config.toml
dataset = "synthesized solo parts of chorales (CocoChorales)"
n_mels = 64
tokenizer = "word"
encoder_activation = "relu6"
encoder_channel_attention = "eca"
eps = 1e-08
grad_clip = 0.5
magnitude_pruning = 0.5
batch_size = 256
warmup_steps = 2440
Rows from block 4 of the audio encoder, named by matrix and row number. Each number is 500 + 50 x the weight over its row's rms, rounded and kept within 0 to 999. All counts start at 0. Numbers have three digits each. After the name is the row's rms in percent of the matrix's.
# convs0: expand 5x5 conv (encoder.blocks.4.convs.0.weight, 192x48x5x5), inputs 25-29, a 5x5 kernel for each
convs0.75 102:500500500500500550605609642596500500500500442441500500500411477500483500500500522500515500518531554578600544513500500500593569500500500500538549553500500422431413411500500459454468500500500500500561500459500500667607549514537500439403417500558536500500500500544543500500597610650616584413426466467500500500552581551500500500511533456500500500433436363403457500449411419408446
convs0.76 100:506500500500500553570560533541481466423393428500500500500500500497493500500458431422483471500516547570545427411401474410500542500500472500500500500500356357386413390500500500605564408500431456434419378372442419500500500500500548607626568598500461437447481500500500560623484456500500500571500500536556593572568500500500545500500500500437500500456527555585580500500500599500500
convs0.77 101:500500500500500500500500627619500440399442471573500500500500574525500500500438429448439481401445500500500500457504500500591587593571536546592621575500550567585500500439429438442509451436464466504500514536536500500500500500500460401384425500474461500500497500500501512526438412422419500451391397428456500500402392409463500500500435500500500466500605599577591538538510500500500
convs0.78 101:415396398372366469500509500500500486500500500500417443445500500500508500500500500557572551439500450441436495500500500500472474436500500457527500500500590572597588532503564580620597500500500500500500500500500500500500473500437500500500500500638583565573562500500500416500559577587554500573500475489500500500552500547500488467425434545511501500500403373409405411500500500500500
convs0.79 098:557500500500500500500500500500466481500506500500525500500500500537571539557588634644605605500438500500500500565552553550500500500500500500500500437395500500500500454500500500500500369348339320341500500500500441500508500500500500500500500500500500500500401500500500500500500500500500500500500431479500412500500500500360360307308348500521521496508413500500395500457500500462500
convs0.80 099:414424444444466500500500500500500418500444500464498471398337500500500500489500547565551539500500500406374549538552547529494527500500500500436421463500552564500526526548575545560573448500500500500500500500500529496531550500500500425382400429500500500533500447500500500500445441483492500500425438453500541587600576594500500500608500617555500556575530558500500500500500500500500
convs0.81 101:500500500500541605541547557570618579500494490500500500500500601629627552500437500500500500531544583552500514500500457500500500500500500460463475491538500500500500536500500500540538500500500500500414425429474486500575500500500500500533598500500500500500500454447500500529450443500500500440394386500500500489446396395446468437367370394456380295331500457500500500545579525500384
convs0.82 103:500489511523578500500500500607544530500500586500500500500500500417394465500500500500500500471422427454486500500500439474500547571556500500438478500500557525526500500574579561500500500500500500500484500500500469500498500537500476471424434500500460500515500500448460500500500426384397500594652676584500500500500500453500500500443434439500500446423422500500500500528546500553547
convs0.83 100:557533572547564500502529525551500500500500500500500487496500500500500500500500468450462467488500500441500460387379428449500500500500500480467500500500500500423439421527528493489483521526500500500500500500500442500500412427405447412425443500515476462468470500559500500500500408439500500562544500591500466487466451411500500500418500500500500500500578585568503500500416411390380
convs0.84 100:500500500500500514548500552566500549500567500579594553588609500569500500500544578637622601500416436456432500500500510500493435439500474457500511500500500406500500457602557500548567500500455413424500423438442500575500544500500670608470500500500529500500500500464500500517500500508518500500387307389458500500500500500446453500500500475449411379339418500486441500500451500500384
convs0.85 100:500500500500550500395371440497518462386423478500500500500500500437500441418500559603600573500500500446431530545500500500500500500500500423500500522500591565558559551500458500500500500500514500500500572500500571548500576539517462433450439444500491500500500529527539538500500500500500500500405407500500500500551549541443451416414442471500401413409500500500500500500532504500500
convs0.86 098:500500500500500500500500500602500500500500500500500500500500429414358410432500466454460487500440476500500500457491500500500500500500500430391449500500500500500500500500500500510569500500435500500391500424434500450473505474468466450426445466500452477500500500500500500500526500500500500534595581561500500500470480483449500433500500500500500500500427500409400387522559562567590
convs0.87 100:500500500500500626500510500500500561500603500500500500500500438500500500500349386402409384461500468500488417439500500500473462441446500457429400426440500500573579500393416394415500502498500500496392435500500500442500500500500628615612631619564542599609622579570566585500500563565525445558552532594545500483412421422500498500500500500524561500500500500457422413500500500437428
convs0.88 099:500500500500500500500500501510405500500500500428394443467454500500500500500535551555500500558572500570578500500498500500500500500500514500500500500515627589561562559500500589500500559576593584553500565531500500516523528540576452500500500415500500500500391461500458426420550584588560532493560564500501506525500557569537520500531537578539582568500599500542632654500434466500500
convs0.89 100:500514518470484500500500500438500557500500468540500500500500500495456419431500475500535500587500559500500500500500500509590500500483458500500500500500558500500553554543566602609574500535559543539424456500500500500500500500500500495573561552415391443451450500500539577596393400458500500500375398462553500500500500402590591559527500500500500423500500500500500408416451374326292
convs0.90 098:500539500548500500599534500500500500457500500606633628618500500469481500489500547565556533500500560500500436481500541583431500477471469433500467500489500500500596603500527500500500500500500500559458500500500500500500633637601500500500500466423365369453500431443426465449500500500500500424500417397500500504580597576530500538544590500500542500533500441500500461576500514473437
convs0.91 099:500500500499500487500500500500500500500500500535592553500500500500500500485580500575588595500500500500571451402410434478500500500500500468430396421441463415434477500500500500500500500500500514500500500443500500526500500555559500500431415449500500488500500500500500500500500462500500500454500438448500500500500500517500500500500500500457500500500500560571588570500403468500500
convs0.92 101:449500500523525500513526560550500451449500500500473496500500544509452500500404432500536549444475500453500500500500500500395500500500500500621625629625500500500500483475500500500500500500500500500500525500500500386420419500500500554500500500500500405420500502500500500500426500463511500462451402500552500500500500500614500500500500573466475453471500411455445422621500500500448
convs0.93 101:500500500500501500500500500500405389390423500500436500500397573500500509493556565555537531500500500500500500500500500500500500547555500528500500500500460472485500500500500500500500500500462459474500500500490500500500500500500428437500500385535554577573547438500500455441500500455410454452500500500500500500569500553401425500500500555531500553563500497531549599500500458500500
convs0.94 099:593605588529498363379377374354500500500500500500500500500500500437429470500466439429455500432431462497482500430417471500500500500500500457456500500500534522560582500500500500528562502500532517500500500500539539500500500568582438428421500500557500500541544500500482500500518500500515580500516514548562487452409408457500500500500500500500623595578572558500500500604500526500500
convs0.95 101:579565598579617500500500500513500572500500520500500500500500569590577500500428410464451446500467500462500500449500500500500500482500500500400408446482425410461500444457410457475446500500500500500500500500500500500500542539500537500495500500526500500500577590463456525577540500500500500500420449452418403500437424374446500500500500500535500500439437500558523500439500586500500
convs0.96 099:500500523521534500589500576574500500500500500500500500500500500380357500486395375367421428527568575561500499506500500479500552500545533532533500500500500570578530500360340286357402470500500463442566500559574500520500500500500500474443500433570574500546500500500389388448500500426500500473546534500500500465471484495500462500433500500443500469500500599655599500383362377362426
convs0.97 101:564557592572500463470512500500548557547560500431434446447442432471500500475422392393500500500500449446433500500500459428500548556524500494500500543500571545500500550577552500500554497500444476500500421408433500500534500475500442438388440438445466476507500353399408439443500500500500500500501500418422539500543500555500464445417452533503520509518469500500500500500500500487530
convs0.98 098:449500500500528434460500447500549500482500500500500578522482500411369424500422359366387384500500547500500580568500500500500500568555500476477510515530500414440500445391418453500500500500500500513500500500500547500500500500500458451362363365500522515552579405505500543500531443362425500500607598535500500480491500506442485500582564500500500500500453500500500435559500500500542
convs0.99 102:552500500500500543551547554554432500500500500397394349379399500500500480500500500500522556500500500500553500500500500500500500584500591440506599572562500397500500500391500500500500505492500500500500474485500500500493500500500541500500431408500502500500500444469433401413500500500500490500466424408419433500539549500500500500500500523534548500500490462500500468500500499500500
convs0.100 102:500500500500500573500581578500439500577554540500427500500425456465468461455500500500500500573543500516529600558500500530555560500500500577574580574538435447437465451424405371394416563500527500500540494495507556500500432500500500500500500500500541500566555500500419500500420457428419380443458500500500500500500500500500500500500500418418439416427536500500500500534505500500610
convs0.101 100:441449432448404500500500500500500500500467473556565518491500601642636607500471491500500465500400464483505564572579500500538578543528500500500444511500500500500500500500500504500500397436492500500500500500557500529611623574500500500457474500500538509500500500500449500500500500500500500500500500500500500500500505514548500588546546492404400432500514561630500500500500500500500
convs0.102 099:453408459449449519534510500500500494500521487444500451500402500500500500455537567568562560500500500500500557548573500500500455501500500415415451442500361361335328349443476435437420529500500500500500500500500428500450450500500448472445425415500510533578569454463453463500500454445468472562595584586528500581571602648526500500500500500500518500500500500500500500500540538500572
convs0.103 102:481472444396409572591534500525500500500500500500500461500500488551500500500500425468500500439425500500500476440456500500475489500500500456409427433459606540571593500588500536546577500500500500500451384452469449404381414459425500541500500560500500500500500454497500500500500500500500483535525500500563549538528525547500500500500500500500500500539619583583500500500500500500500
convs0.104 101:500500489479523500500500500500500446455466476500429423427500424500420402391500441438500500525500500500502500413421414455500500500500459500599585569500514500500500500512513500500500500444447452500590575578500500500467500451431500500500500500500460500500500563527514500506538530559535500500500436468494462438432426353500521539551548474486473492504544542564500500500500500500573
convs0.105 100:500524535500500452500500469500435433449427466500415500418406500500500500500422411417409346500500404408395568531500500500446412369386500500500500365365500500500533500411431448442378362361362421435500500469476500500500500500500445455500500500500500538546500609567542500500516500500500500500428500500500500500500500444573617648500500513544548509500500500600599601458500539500500
convs0.106 099:573523500500485525500500500446427451467500477470500480496500559608653623594500500532505500500500500500500500449435412429500478466450431500473500500497369360352375398500472500449421554588643627580500528493500519500566566500500544500500500500500601597628624500500536500500510576616603566500422418416450500572621638645500500500500500500500419418383500535549510500506500500500500
convs0.107 102:500425404396378500500500500500479460381441458539500500500500368389371386391565625631590611514500500500393573575556538498526528544500462549566585559500500500508506500588571564552572500460422444475578568500531500500500500473500435413500435416500500527526500500500533500476405394506546500517454500500579500500500500500547592584573500500496500500500500500500542500383500410500500
convs0.108 101:500500497500577500500500500500508500500505500553500500500500378388390400416500555535527512599614579500500513520500500500410434395412384435435378500500643663657702662500500500549531459500450439426497516500500500500616565552525500500500546500469500500500415500500536500570500574567559604500475500590572500487472480489500500500500500500513500534559500500500545500419500428425442
convs0.109 101:612500500500500645593500530500500500500500500520542500500500500500500500500500500500434500500500500500516550532542548583534500500500500590572542548535500516502502500495480454500500500550500500500500478500500508428443500500500513500500500500500500500500571500418421500500418440500500447598556585620595411433500453454500576595590556500500500500500428505500500500344354500500423
convs0.110 101:500500500483475581549568602500500500500500486500500500500500633614636586571500500565547585524500500500500500500500500500485500500500500500533525500500478502468467500591593574581607538544500500500518482463484500500500500554547542555563586490398500462500500500500394500500463500500500500439366371444500500500500500500500500544500547604500577500572500500500500604581595608586500
convs0.111 101:443400427500500526500500500597500500500500500500500500537500500500500500500500500500500500418411441465478391405500500500500540554535552500455500500500599500500593635600591564515522500460439408429500461465463473520500500500546543549500500500500500500448500515507500417500500500500500500567500500500500500500500500500500500500500500500500500500500577500467500500574569549570551
convs0.112 100:500500541500500554547553551507500500526524500398453500426365418420419421423500500500457500500500500500500500500500500500500398500381500600506500492553389391366376377500483468459500564527500500500500493541543500500387409435500554500523545500500467500500500500457441439500500500500500500500500519501500500500454500500500500500453436500500500500500500500500500500500525506527559
convs0.113 097:500500500530584507500500500503469500500500428572570530553549500500500460476500496506496520550573569512500500500486500500500423500500500500411449500500500500500500500500500500545500438500500500500500500500500500500574500500500551552597634599500500500582578500500500500517500440487500500500416459460500596500500500538500500462452457500500501460475500585574541543400500501454429
convs0.114 100:500422399433420361500365500429540538553558500540535531562601500537500500500544606639630596478459449475500562545526498535500458500485495529519500500500447449441455500500582611617571500490459453500500558549500500500542550500500523498520558587500500500500500555579596614631500500500500500500456483500561500500461500500500500500500500500500500500500423474413407392500572500500392
convs0.115 101:500500500500500563552586533500470500475502520563500494500543526532532532500475432427451500488425500500500441402424431458500427435454500500501500500500500500500500500456425422500419508500500516504500500500491500370359426449464561537568584585500500500500507508500500500500500528567500500616556527529564500500455500500500500500500500500543551562556500453449433500582577557579630
convs0.116 099:500601642644637530539500500500487500500550500500459500424448554500432420500452442462436427467419429481500513520561500500500466500492489583500500500500500424500443437500500500410374500443500467500443456500478477500464500500496541500500500500500500500500500500500500517576569572500500500514593656596500422396373375375500427436462500412418500500500526500500500500532525537608562
convs0.117 100:403360420453500519560609605590500500500500500500500500570500500509505500500500500500540500500500500500500497488524550586542500440412440561500500500500533556569525518500500500500500457420409437500500500500500500500500538560561500500500500500500500549500500500500500500500412500520546500515524595619582436459453429431427413458449500500552545567592500500500410407539574500500500
convs0.118 100:500500500507564500500498543500500500432433499427427337342432421374305320500466456500500500500500500500500468500500528500500500500500500500406436500500500500500456448500500500500500575531563521512500500500500495500500539500500500500500500565575500482439502500500500442536490500500438496555647643606582397401349399409533537508550521426500500500500500500500500500500500500500626
convs0.119 099:518500500500479619593600562556583581582577612500500500500500486500512500500450500538500446500550519485500500459453500500500441449479495500463415500500500500500418387500500500488464439500500500500500500467468500500530516500500574561626603610567464480500500500500500581500500540566524496500500479479432462500487476455500500495529563422387384384415500500500500432500500435396404
convs0.120 101:616600621614588500500445419436509515570586588500500500500457580500500500500500500500527496500459408386395562561567581588500500500500500476469500500500572500572567538484500500500488496482459485479461451413433420492489442428417500499500528544500500487513543500500402376351500500500460500562492439416446385381368364383510500434439500528572562544500500500500500500379364375398433
convs0.121 098:518591500547500403440500500448435430392500500500500500500500444414359383406500500500500500500500500500500500526558500534500500553586500559584574545500588625639609590419427429500500445414400413419531500537518520408500500500500412403371500381500585500519500435461436442466500500441500443500500500500500404384399407412396411372411487528546549562588500500500500500500500418500500
convs0.122 100:500500570500500586566537500500518500500500500500500397418500529500500500500529500500500500577539493500500446429420417424500500500500500562574603555500502500500500500500547551580575621605551500500500500500500410468427399392382412385434482594463478500500500500500500500500500500586500500505500500448473500500500500381500500500500416447462451452456579625613611538397387345500371
convs0.123 100:500500500500500500500399500452497500500520500497500508543569564614596608630524541541558576545549500537500500500500500500500500500500500565500500500559500500500580563500500500500500500500478500500500500500500500535496482476456500472500435432629615541516481500500550500510477502514501500500492500500496500500500500525582584574500560500500500500500357500408364340500428500500500
convs0.124 099:500500549500500500537547540567545614636601607515565584500500467491499503500500500500500513500626500590561500490475500500500500500500543426394402500500465419361394378500500440457458449399411434411409392397424415459378367410432500461411395446500500459500500546500500480480406411377387500500618567500500524500536563522500500500500500562530548556531505438417500500426388400500435
convs0.125 098:441454500500500537638660589500500500500500500500500447466514500608574500594482436465483500500500575500500500500486509563545500554500500408423457424426583565572608608500500370500496500500500549500500461487500500500500500500521500500424500455500500500500500500500500500444570555579594592603546556573591467500444419444500500500448407500500500500500550500500483500500523559537514
convs0.126 102:500500500500500453500500500427426412432440416500500500500462419468508518500500500457450462479470500500500500411381443500581554500500500527500595589549559596587500549500536500542500497500500500547510506526543503500500500500500500500500500500505500500500547542543542531545500553569584563500500393390412500505474486500500500500500500500500500500500500500500394440500500500500504
convs0.127 101:433443500500500500500500453450500436431469500500500500500500576558537537500500500500500500487487500500486500500500500500500507500500500500500583500569648609613640632516522550500553500500512540520590568525500517617588585550549500500500500469522500500500500500500500500500500500500500500379389500500436500500500500500500500497501500525500500500555475555511488500542540497518548
convs0.128 100:500582572559555500500500500555500500500500500500490456500500500451434461500433371353395408500408442500500500500549584500500601618570500475489500500500610591575554565458438424408437500500448452465500500464445500500549575500495500500500500500500500558553546500500507539511573433405500575500531500500500500463423424413500519500500500452500413456445491500466500500500500525583582
convs0.129 099:500500566500500500500500498500534572594560566500500500500500500545500500500453450439417412500500532509500500553597569558447440454435427500389418374403500414346363366484500500500500500500466446394500500500500500500500500490500500500588605626585500467500565500500436433459500533527507500500500564596500500492531521508500500400348365500500500500500642586559610601500497500500500
convs0.130 101:472500456500553506498500500500500500544590556500445500500500500446449470454390380400408403500558500500500500500500524529494643613500500500643666573500543560546504524500511547500500507500500500500500500425379408458500488452500569500611588500500500500500500455500536527500500500500500500440500383500500450447402383391575500500500500431425500500500500500500500500515500500500500
convs0.131 099:415500500500500423434500500500500500500540544500500500500500500500500500500476500526550517373435500500500500500500500500500521546551569384424401433500581540500500500494500500500472500500539500500500549537553500678678606637591500576500499480500571500500500372500358370357558613500500500500577539514484508509625623610500414460458505549494500500499612500500500516623500500500532
convs0.132 099:572606500500553500576556565576667602500561634500500444473500500463391452500500500408417435500500536525500500500500500500500581593571500500463500485465603585500509492500500492500492446466449441444409393426500500500500563550500500500500500500529528500599590476519500500470560473437481546500500578568500411415438442411478500553500500500500500500500500510500500507532492500500592
convs0.133 100:500412424500472551554500521500500500488500500478470471500560500500500500479530500562554546500500500500500500500500500438526500521510500523500568547500376375407425439562554552574538535530579565507500500500500428553500498500477500500536500500500489461437462500427427376420500525500423418500466500481500500524527566570501476417432479403500469500500537576500500500449500404500500
convs0.134 100:500500500500500469446476500500585598574607630500431410367393542500549500500438500500500500500500500500500576580584567527500500500500438500500467451450594569500535500462431459489486471490490507495500500500452448500500476458500500500500500447500594599575548456500408406412445423453476500500371375444500457500500516531500581608582500500500474467478500500444404422500500500500421
convs0.135 099:500530500578549545585574590587501578558554534437500500427404500500500500500500500500500500407456504500500500500500500500500500500500558500405381396500500500470475500500575556542558500500500500489500500500500500543569500585565673641585519500576604567500500501500500500467530500500500500500500500500500500483506500505500494500476482500500500500500500500500500500500450500500500
convs0.136 101:500500568500500500562614535547500572613586629500500500500541528547576558574500500537500538572500500500521500500500500500578559500531558503431404500531429345346396373518477474454437500448454449429488500500500451500500500500500500500388438500437390405429408381355374452454350330404500500579604639582500500500500484500500500544528500399500434439500459440471448500500520534562500
convs0.137 100:500500500500500408411500500393566548545500500500500500500500500500500500500500500500500412500500500500500500500500500500454426456475504500500500500500424419414500405500500500447500500438425500500551500500500545449500500500500578520500624663552500500560576500449444500525449500500500500500500500455393528500488500492500524522500500482500500451500505532533497500617643614575557
convs0.138 099:494444451500563500536541534544500500471500500516500557593617500500500500500500502500500500492500500500500500500500464500400426451437500442464473500500421417426500507500500580500500500500500500500472500491479450500500500500500500558623608558500500424453488486500500500499431397424500436500500500500500500566500500469500500460427409500500524500500500558555517500549538500500500
convs0.139 100:580500500500446500448452500500474500500463473411500388422441500479456500500519544500500500520500500500500500500500500500500500500500500500564563611500500500500500500558536533541537500450455500500500500500500500500471466481437433364359404468581556555551500525498524532500500500500500500500500500500500500500500500500473500500500544500500500500500447500500500565323362307304385
convs0.140 098:555500531500500599539543500500560537532500503500542500503500637572500550500500500500479468500500444429500590500500500500412400393439500500500500560500500590604586500434458430475500500438411430454530551524500500500500500500500500413426448543500500561558500500423434457515500548569500500485457455443448500478477465418500500634587500500500500500500500500500500500457462442405422
convs0.141 099:548551582572500525532591596500500500500500491566599645500500500490500484415500580564528500578526500500500500533500437404500500500500500500500500500500552500490500500546500500471500596500534528560639617569500500500464414448500436474417438448500495500500548499500500500500500405500500500558547518543522500404500500500500500500500500431388410421500500415500535500500500563584629
convs0.142 099:591500547551500581523527561552518498500500500466430408500500500500500500497371357363337360500500500500500500500547500468401394427500500500539528521500443456476447409500432392410445580575567500500500467500500500500500500457500571527500500521500501498492500500402378408500500500500479481535517563500440444450477495500500547603589585500500515500500392461498479500500500559500533
convs0.143 100:500500440500500500500500500500500552573569500500500538582500500500500529500413425500500500421447433444415500500422430472500500500483500500500570533500568546566567584500518523513500500500500442500500479468448455484500440420500587606615591615500500545500500428425500500464500398379418500500443450481500426447424434414500500500467500423500500507500532500500500452500554549578500
convs0.144 101:366315325369393563585579565500529500493500500500500469468500490472489495500500529572556517391407500500500481433415432426500425500500487400500500500500500500500500500500500536528529500436500500500500500500500500585500500500500500500500500500500428425500500500420401414451500564500500500500500500544557529550570567558500552542541540463500500500534500500500500500500500500484500
convs0.145 098:500500500570500644637622613558589572500500416663651601523500592592551523524566500500521500500500500500500500500500500500500500500500507500500500500500608576576614630559527527562572504475477477472618597614622618559526500500567440500500460472443500446500500500487498500500401370390500500454439449450468500441500500500545500500500500500500500500557504500502528545500454500500500
convs0.146 100:500500500478500500500500500590500500444500548508500500500500500518500500470401500485500500500500500500500583576603500593550555579580579500495530560500368344332372371475453500490478380447491500500500500500500500578620597575572566500553500500500500512498500497536559524474500500500500500445391394431500500548557536521500524531500500500468459489487500561564500500500561553500500
convs0.147 100:500504500478500522511500500500483500448500500447500500500484500500534550577438377387364365435443473475445418500500446500500394366404482525500412500500500500500500500451500500500500500426500415394500500500500500500500500500500500500500500615500500479500500500442448467500500500500500500500569640607492500460474444391500500578500500500500500500500500533593533500587600598540534
convs0.148 100:500571587607621545577540515546553596571558552557590566500500500594570500500500434458458500500500630589581500515500500583500480473455500470434440469500500444500444462500500500500500500463500500500477500500498475458500500500475510552599592580414469500500500436408462500500413381400378500460447440449500500500500500500380394387400440479500478444466500500500500500425500531500500
convs0.149 102:469500500529493496500500500460609590566581583570570597584557500483453496529500404359391410570586581586630564568558541576472559562554560568533500500500500377415421440347328346359366500529539542552539570567569595407428416441500564527500500500500500500500512435440444468407500500424449500500573564565442534552500500500500500500500500449410407429452420388396386430541457453479500
convs0.150 103:500581500544500570500500500500500459500500489378385381415449423500422424429500543566500500500500515500500500500510503500583553557537543500500500500500611579581558563646616631590593559528537500500500478500500434593572541527530556500500450500500500500424501564500500500500520500500500500500500500545500500466422433500531500500500500529517542539535418393360392500500500470492500
convs0.151 101:500500543500549415432422437500552555500500500406471457492500500500500500543464474500500500500500500500500500500500500500562595619632588500500500567500500500516500500500532536500429500500500482416500500457418398437431455429420500516500543555500500508500500500500500500500500450478500500614519530500500436500457442394500500500500500500500500500410500572500500500443456500500500
convs0.152 099:500500500500575500500500540570551532545559600500500500500606500500581588557392380386409450500482494500506463500450500500500500462429500497500461445453606649641581537500500500500500500500500500500560537522543507439483472470479519500500550622500500476487500460441500500520500500500500500473432399413500513500500380500500500500450452439500500427421541500500500500500500500433444
convs0.153 101:500588500500500500500502464500500500544491500596623567497479500500477446457500500500500500500575566563500582500500540500500416500449500555500500500500422380403440431459424370410416500495478485500500494500500500401358401452432500500500392417500474463500500500500500464429403391399419412500500500500433529559552592591500500500500558361337332330367377417392408500442477485485500
convs0.154 098:562500500500500500389374406500500500500500449500500392384387500483500500454493506515500529549458451442500506508510500500500500500500500543481500474537594593591563538382409500500500500585500500500500500533500500500431500500500500371363415384499500562557507500500500500500500476500500551500418421500593500551546556604500550563500500500500500500500500500500500500541609500537548
convs0.155 101:500500500500500500551485500500460427374406410500569546500500614633622587571573589618603571500500500500466565569590500600379431440441500357362341378418500500500500544545500594500500419455481500500482500500500500405500500500500500500500500478437500500494500401500497493500500573556563581500500500551500440500491500500500500500500500591564577563563587535554500500593558500500500
convs0.156 099:500500500500500398424458500548553545578500508500500500411414500396387391433500500576566528540601606597585509459500500500500584611572545457486486471465500580500500500500500500500547617584584579572500500500500500500482458482500500500396500484564509500500538442441398413392541500434500500500555598597500500500500500500529498489500504500500500500451574540496535586462423440500509
convs0.157 101:500500473500500600559575500500500500547500500500500622500607500400414475500525522500500525497500412375388535575554500500500475479462499437388393437500478496500542500467452441463500453445397372407561661629500560500500500500561509500460454476418405434500500602500500500588493500500500500621500602574500500500565567556500500545500500437466437410423425500500500500418500469415500
convs0.158 100:500561594568500500500500471500531500478500500558500569500500474405389394429419448457460442500500425438431500500430423348500500546500500557500500567500562584580561500500498500500500584500500500500500500452500500480459460500455450415500500554423402454500500401369500500500457500466500529500520535514500601500538500500438462500500500475476449444500500518534534570529500500500564
convs0.159 100:500500500500500423399415500440527514544536515650609565584562603574564567510500429411429393500500500542500549536538542500500492500426371417389420375356716696646623591571562541500500460460452456445500500500500500500500500500500493500500500500472500500500563500500500500500500500500500500469406411420489514500500500500500500520500500500500500500500500500500500500500500500518500
convs0.160 100:500539500562500499500500500500415424389413438500500500500500500500500414400500564579610596444484465500500580629615683671486500500583500500500589586500340398360331332435463500500466500500500500500500555559556586500581560500500500500500500500500500440437500494535524500500500500500500500409339344500500473500509512519500500500430405566560500500500500400397408500630595619500500
convs0.161 101:500500516500521500475479499534500500500500500571567595629656460500455500537500500500500500500500500500500500399375399450501512526525499500500462500552500500500500500500500500500500500500500469426500500500500505500500500541500500500500434466500425423467461500412418447424500438500500500603622641662629500500454441466527516500500500448443432414433620581535500592521500485514532
convs0.162 100:497504500500500552539552561533619565557579546500500500500443544500500500503500500448411426388378362371430500500500500500466413429500500519500500500511426422437447460500564574500500414406500500500422500500500500461449452429500500500500545501603492447500500500500500565500500426414500500435462500500500449500500500500451485500500500500500455430422475499507500537500555500500500
convs0.163 099:466500500500500500500500500500500390379426431363351394456492500409500500500500500500500500500500500500500500579500548500553554500500500500470444409500500500500500546548560500500500476477500500500500500500500500624625599577608500500554536535500500500370391500500500434433464500500500431500639654630600500500484509508601558536500586529500500500500500500500560612500500500600597
convs0.164 099:500500500500500500475472466445559570500500500552500487500464593604561542500500516530560500500500500500500500500484464445388347372500500500500500524500594586500500548558552500500500500450402429410401409377404402565524500507500500500500500500422442434425499577604607589638500500500500500500579500487483491469452500500426444449500500412379397433463500500500500500500500500556554
convs0.165 098:500455445416454500397415419427500500500500500500500500410433500500500500500551545541500561561581590562510500500532500500444500532500500500500500500500629631636636613500500500500500506500500530500500500500500500500571620600559458400373369348500500500500447557606630622580511500500555604516511500531547500620628629602500604585587558574500458500500500531500500500492500500500500
convs0.166 101:521500500500500527500500406500500500508524530561540551576602568500456500500500409387380419500500500500500500500500500500500517485478500470458500500500555631653613550500500500500500434500391407437497493500500500517493434426500468428409469500456500554593582451435423445457500467462468442500500500500500493475500500496500456500500500500474470464443500500500500500500500500500500
convs0.167 099:539500516500500500500500408462500500500482500500587500500500500500500500500467450500500500500500500500500500500434431467499500500529500525532562546553555561597500463500432436427409500500500500500500427427500500500500500472462476426379427500500451500500500500500500500500620594553540582481500500413424500524500537500354408500500500512505500500500418500500500500484438391443450
convs0.168 101:427409384439500573544540500500564500500500467500500500500463500500498500500410450500500500522537500436500500500500500500530557500439422500633615500410458500500500558500500500500520500500462466500500500500500500513565570520519555500500500499449445480500500473409500606629518428409500500500345314500517500559500453398500574568579561500500453433465432500478434403500647655594500
convs0.169 101:500500500500500500500500500500563500500500500500436434416417437471500500500500593580579573590624565589571529540500500464500500403392410500417384423450662687689679635550566506527505575590537519500500500500500536618609562590589407423374381433458444452448425500447466500499500500527529500532552583567500500547504490503524522546527565500488500500500415415374397500435500500500500
convs0.170 101:425500500500500500500495511546500500500500500500500496454459500431389364439500500487479500500515564606590547500523530500421422454462500552550563590645499458472467490500500500500441500458500547552500500500500500500423500500500500575519500523569600562500500466527500419500581500500471500480500434417417500500500500500500500500560539409344375411447516500500500500561534582500500
convs0.171 103:557580549597558500510494517500500500500500437537580547519431511566545500500551587600610582430442500500500462475500500500418500500500522609500438428500500469414420434500500483500500484507503531500500500500500500500466500500500540549545536567500612569500500500460426500500500500463500500427486500500474429462500500500413435453468485541509500500579505534585500500353500500500489
convs0.172 102:500465475500500500500474500571485500500500500520500500500500522548581532500500500500500500500500500500500447500499515514418375350417460332283246335400465528544540500412381374402422379415395427457500500500436444456489500445399500489500500500421448500500500500481484491500500476500427411459500500500500461405374358386539562555560541500532500500500500500486460500569593619561551
convs0.173 102:564500500500550543535500500500500534568557540516500500500552500596627500597500500466455431558500500500494460403412500500500500456500500500500500500500500500500500500500495500476500500500500500500500500399500500500500500500500500500500515500480500500565500500500500500500494509543500500500421398478500369331320322386530574573500527479484500455456442500460408380409501500500402
convs0.174 101:547575581500500500500500500500406468486444411518566577544500500565613588565500447500500460500500500500500453431425500500517500450490540598505467485482422437425468455457447409500434500488481500500464452445428500443453500500500558613626617594500500517520500655612500500610429500500500500482540577575500500500500500500442448500500500500500500500541449504571539500470500500534500
convs0.175 100:500579500552544500554500500500589607590500500500517509500500529523500578563500508542500500550556576557500424389422500454500500500500500500495488500500396429406405401500443455500467500500500477466373388405391428498544555515536567500500500500500500500500500500433428448434581500500500500542566554491384530545528532530500500500500500500500470500579524610564500500500500557500500
convs0.176 101:500500439447473500500450500500500500500500456558599645638640593658641614631500500500500500543500559534500500486500500500608553537531543500500588535519457392402413401451375403392377430403395378374500435445500411500500500500500524523503500500500565582535500517500500500500464500500464500458438456445515500500500500500556500530500500500462475474477500500500500500382375395400374
convs0.177 097:500500500583500500500500588500540526558570523500500500500500500424431500525361500508500500334459500500528380500504500500440500581574534332500500577525464535544500500388470500500500377500500500463440519500454434460600500500537446418395471500438500427500500417500446500500405467461500586500530500500500500500500500500500500455478466537483500500500605433500500500595500500500437
convs0.178 102:547578621584500555566567500500500500500393500500500500500431318341366365324500500500500500578571500500500500500500500468561537514500500461500500446412542544500500541500500500500552500500500500624500500500500500584606602615657387419428452469500412415463500500500380418500412500500500500500500500455484538500500499501500500500500500583500500563589465500500528575537500515500612
convs0.179 101:630647690633620567614637500500550584591556588500576581525500487500500460481500499518495485500496501500500603563556500500500500500500500448409384437500500500500500511500500500534500404397436500500500474500500452446500500465448500500450454488489442500449476447500500476489572527500500496500500520535500461500500500500500533546500500544512527500507500500569572552500500500500500
convs0.180 099:500500500500500505500569572554606599584588600500458500500500490428500500500453500518542532444472461465500425500500474449430500500500533335500487500500500500500500474500500501500500500500500500500401500407500500500500417500500494500456478495500500400500500470500461486500429573500500500436565500500460500500526500500500442500500512500442500500500544360461494500584416500449500
convs0.181 100:500500500416356500500500500475413408389375368500500424401349445466482452400608632601563544500500500500500500500500500500500559500500500630627599575578574582560529528563572557500517548538500500500500500463456469561533500500500346404390464500500500500500500402417401466437409420500478427366344339432421500500459500459500500500500500500422448500478500500555500569500463500547500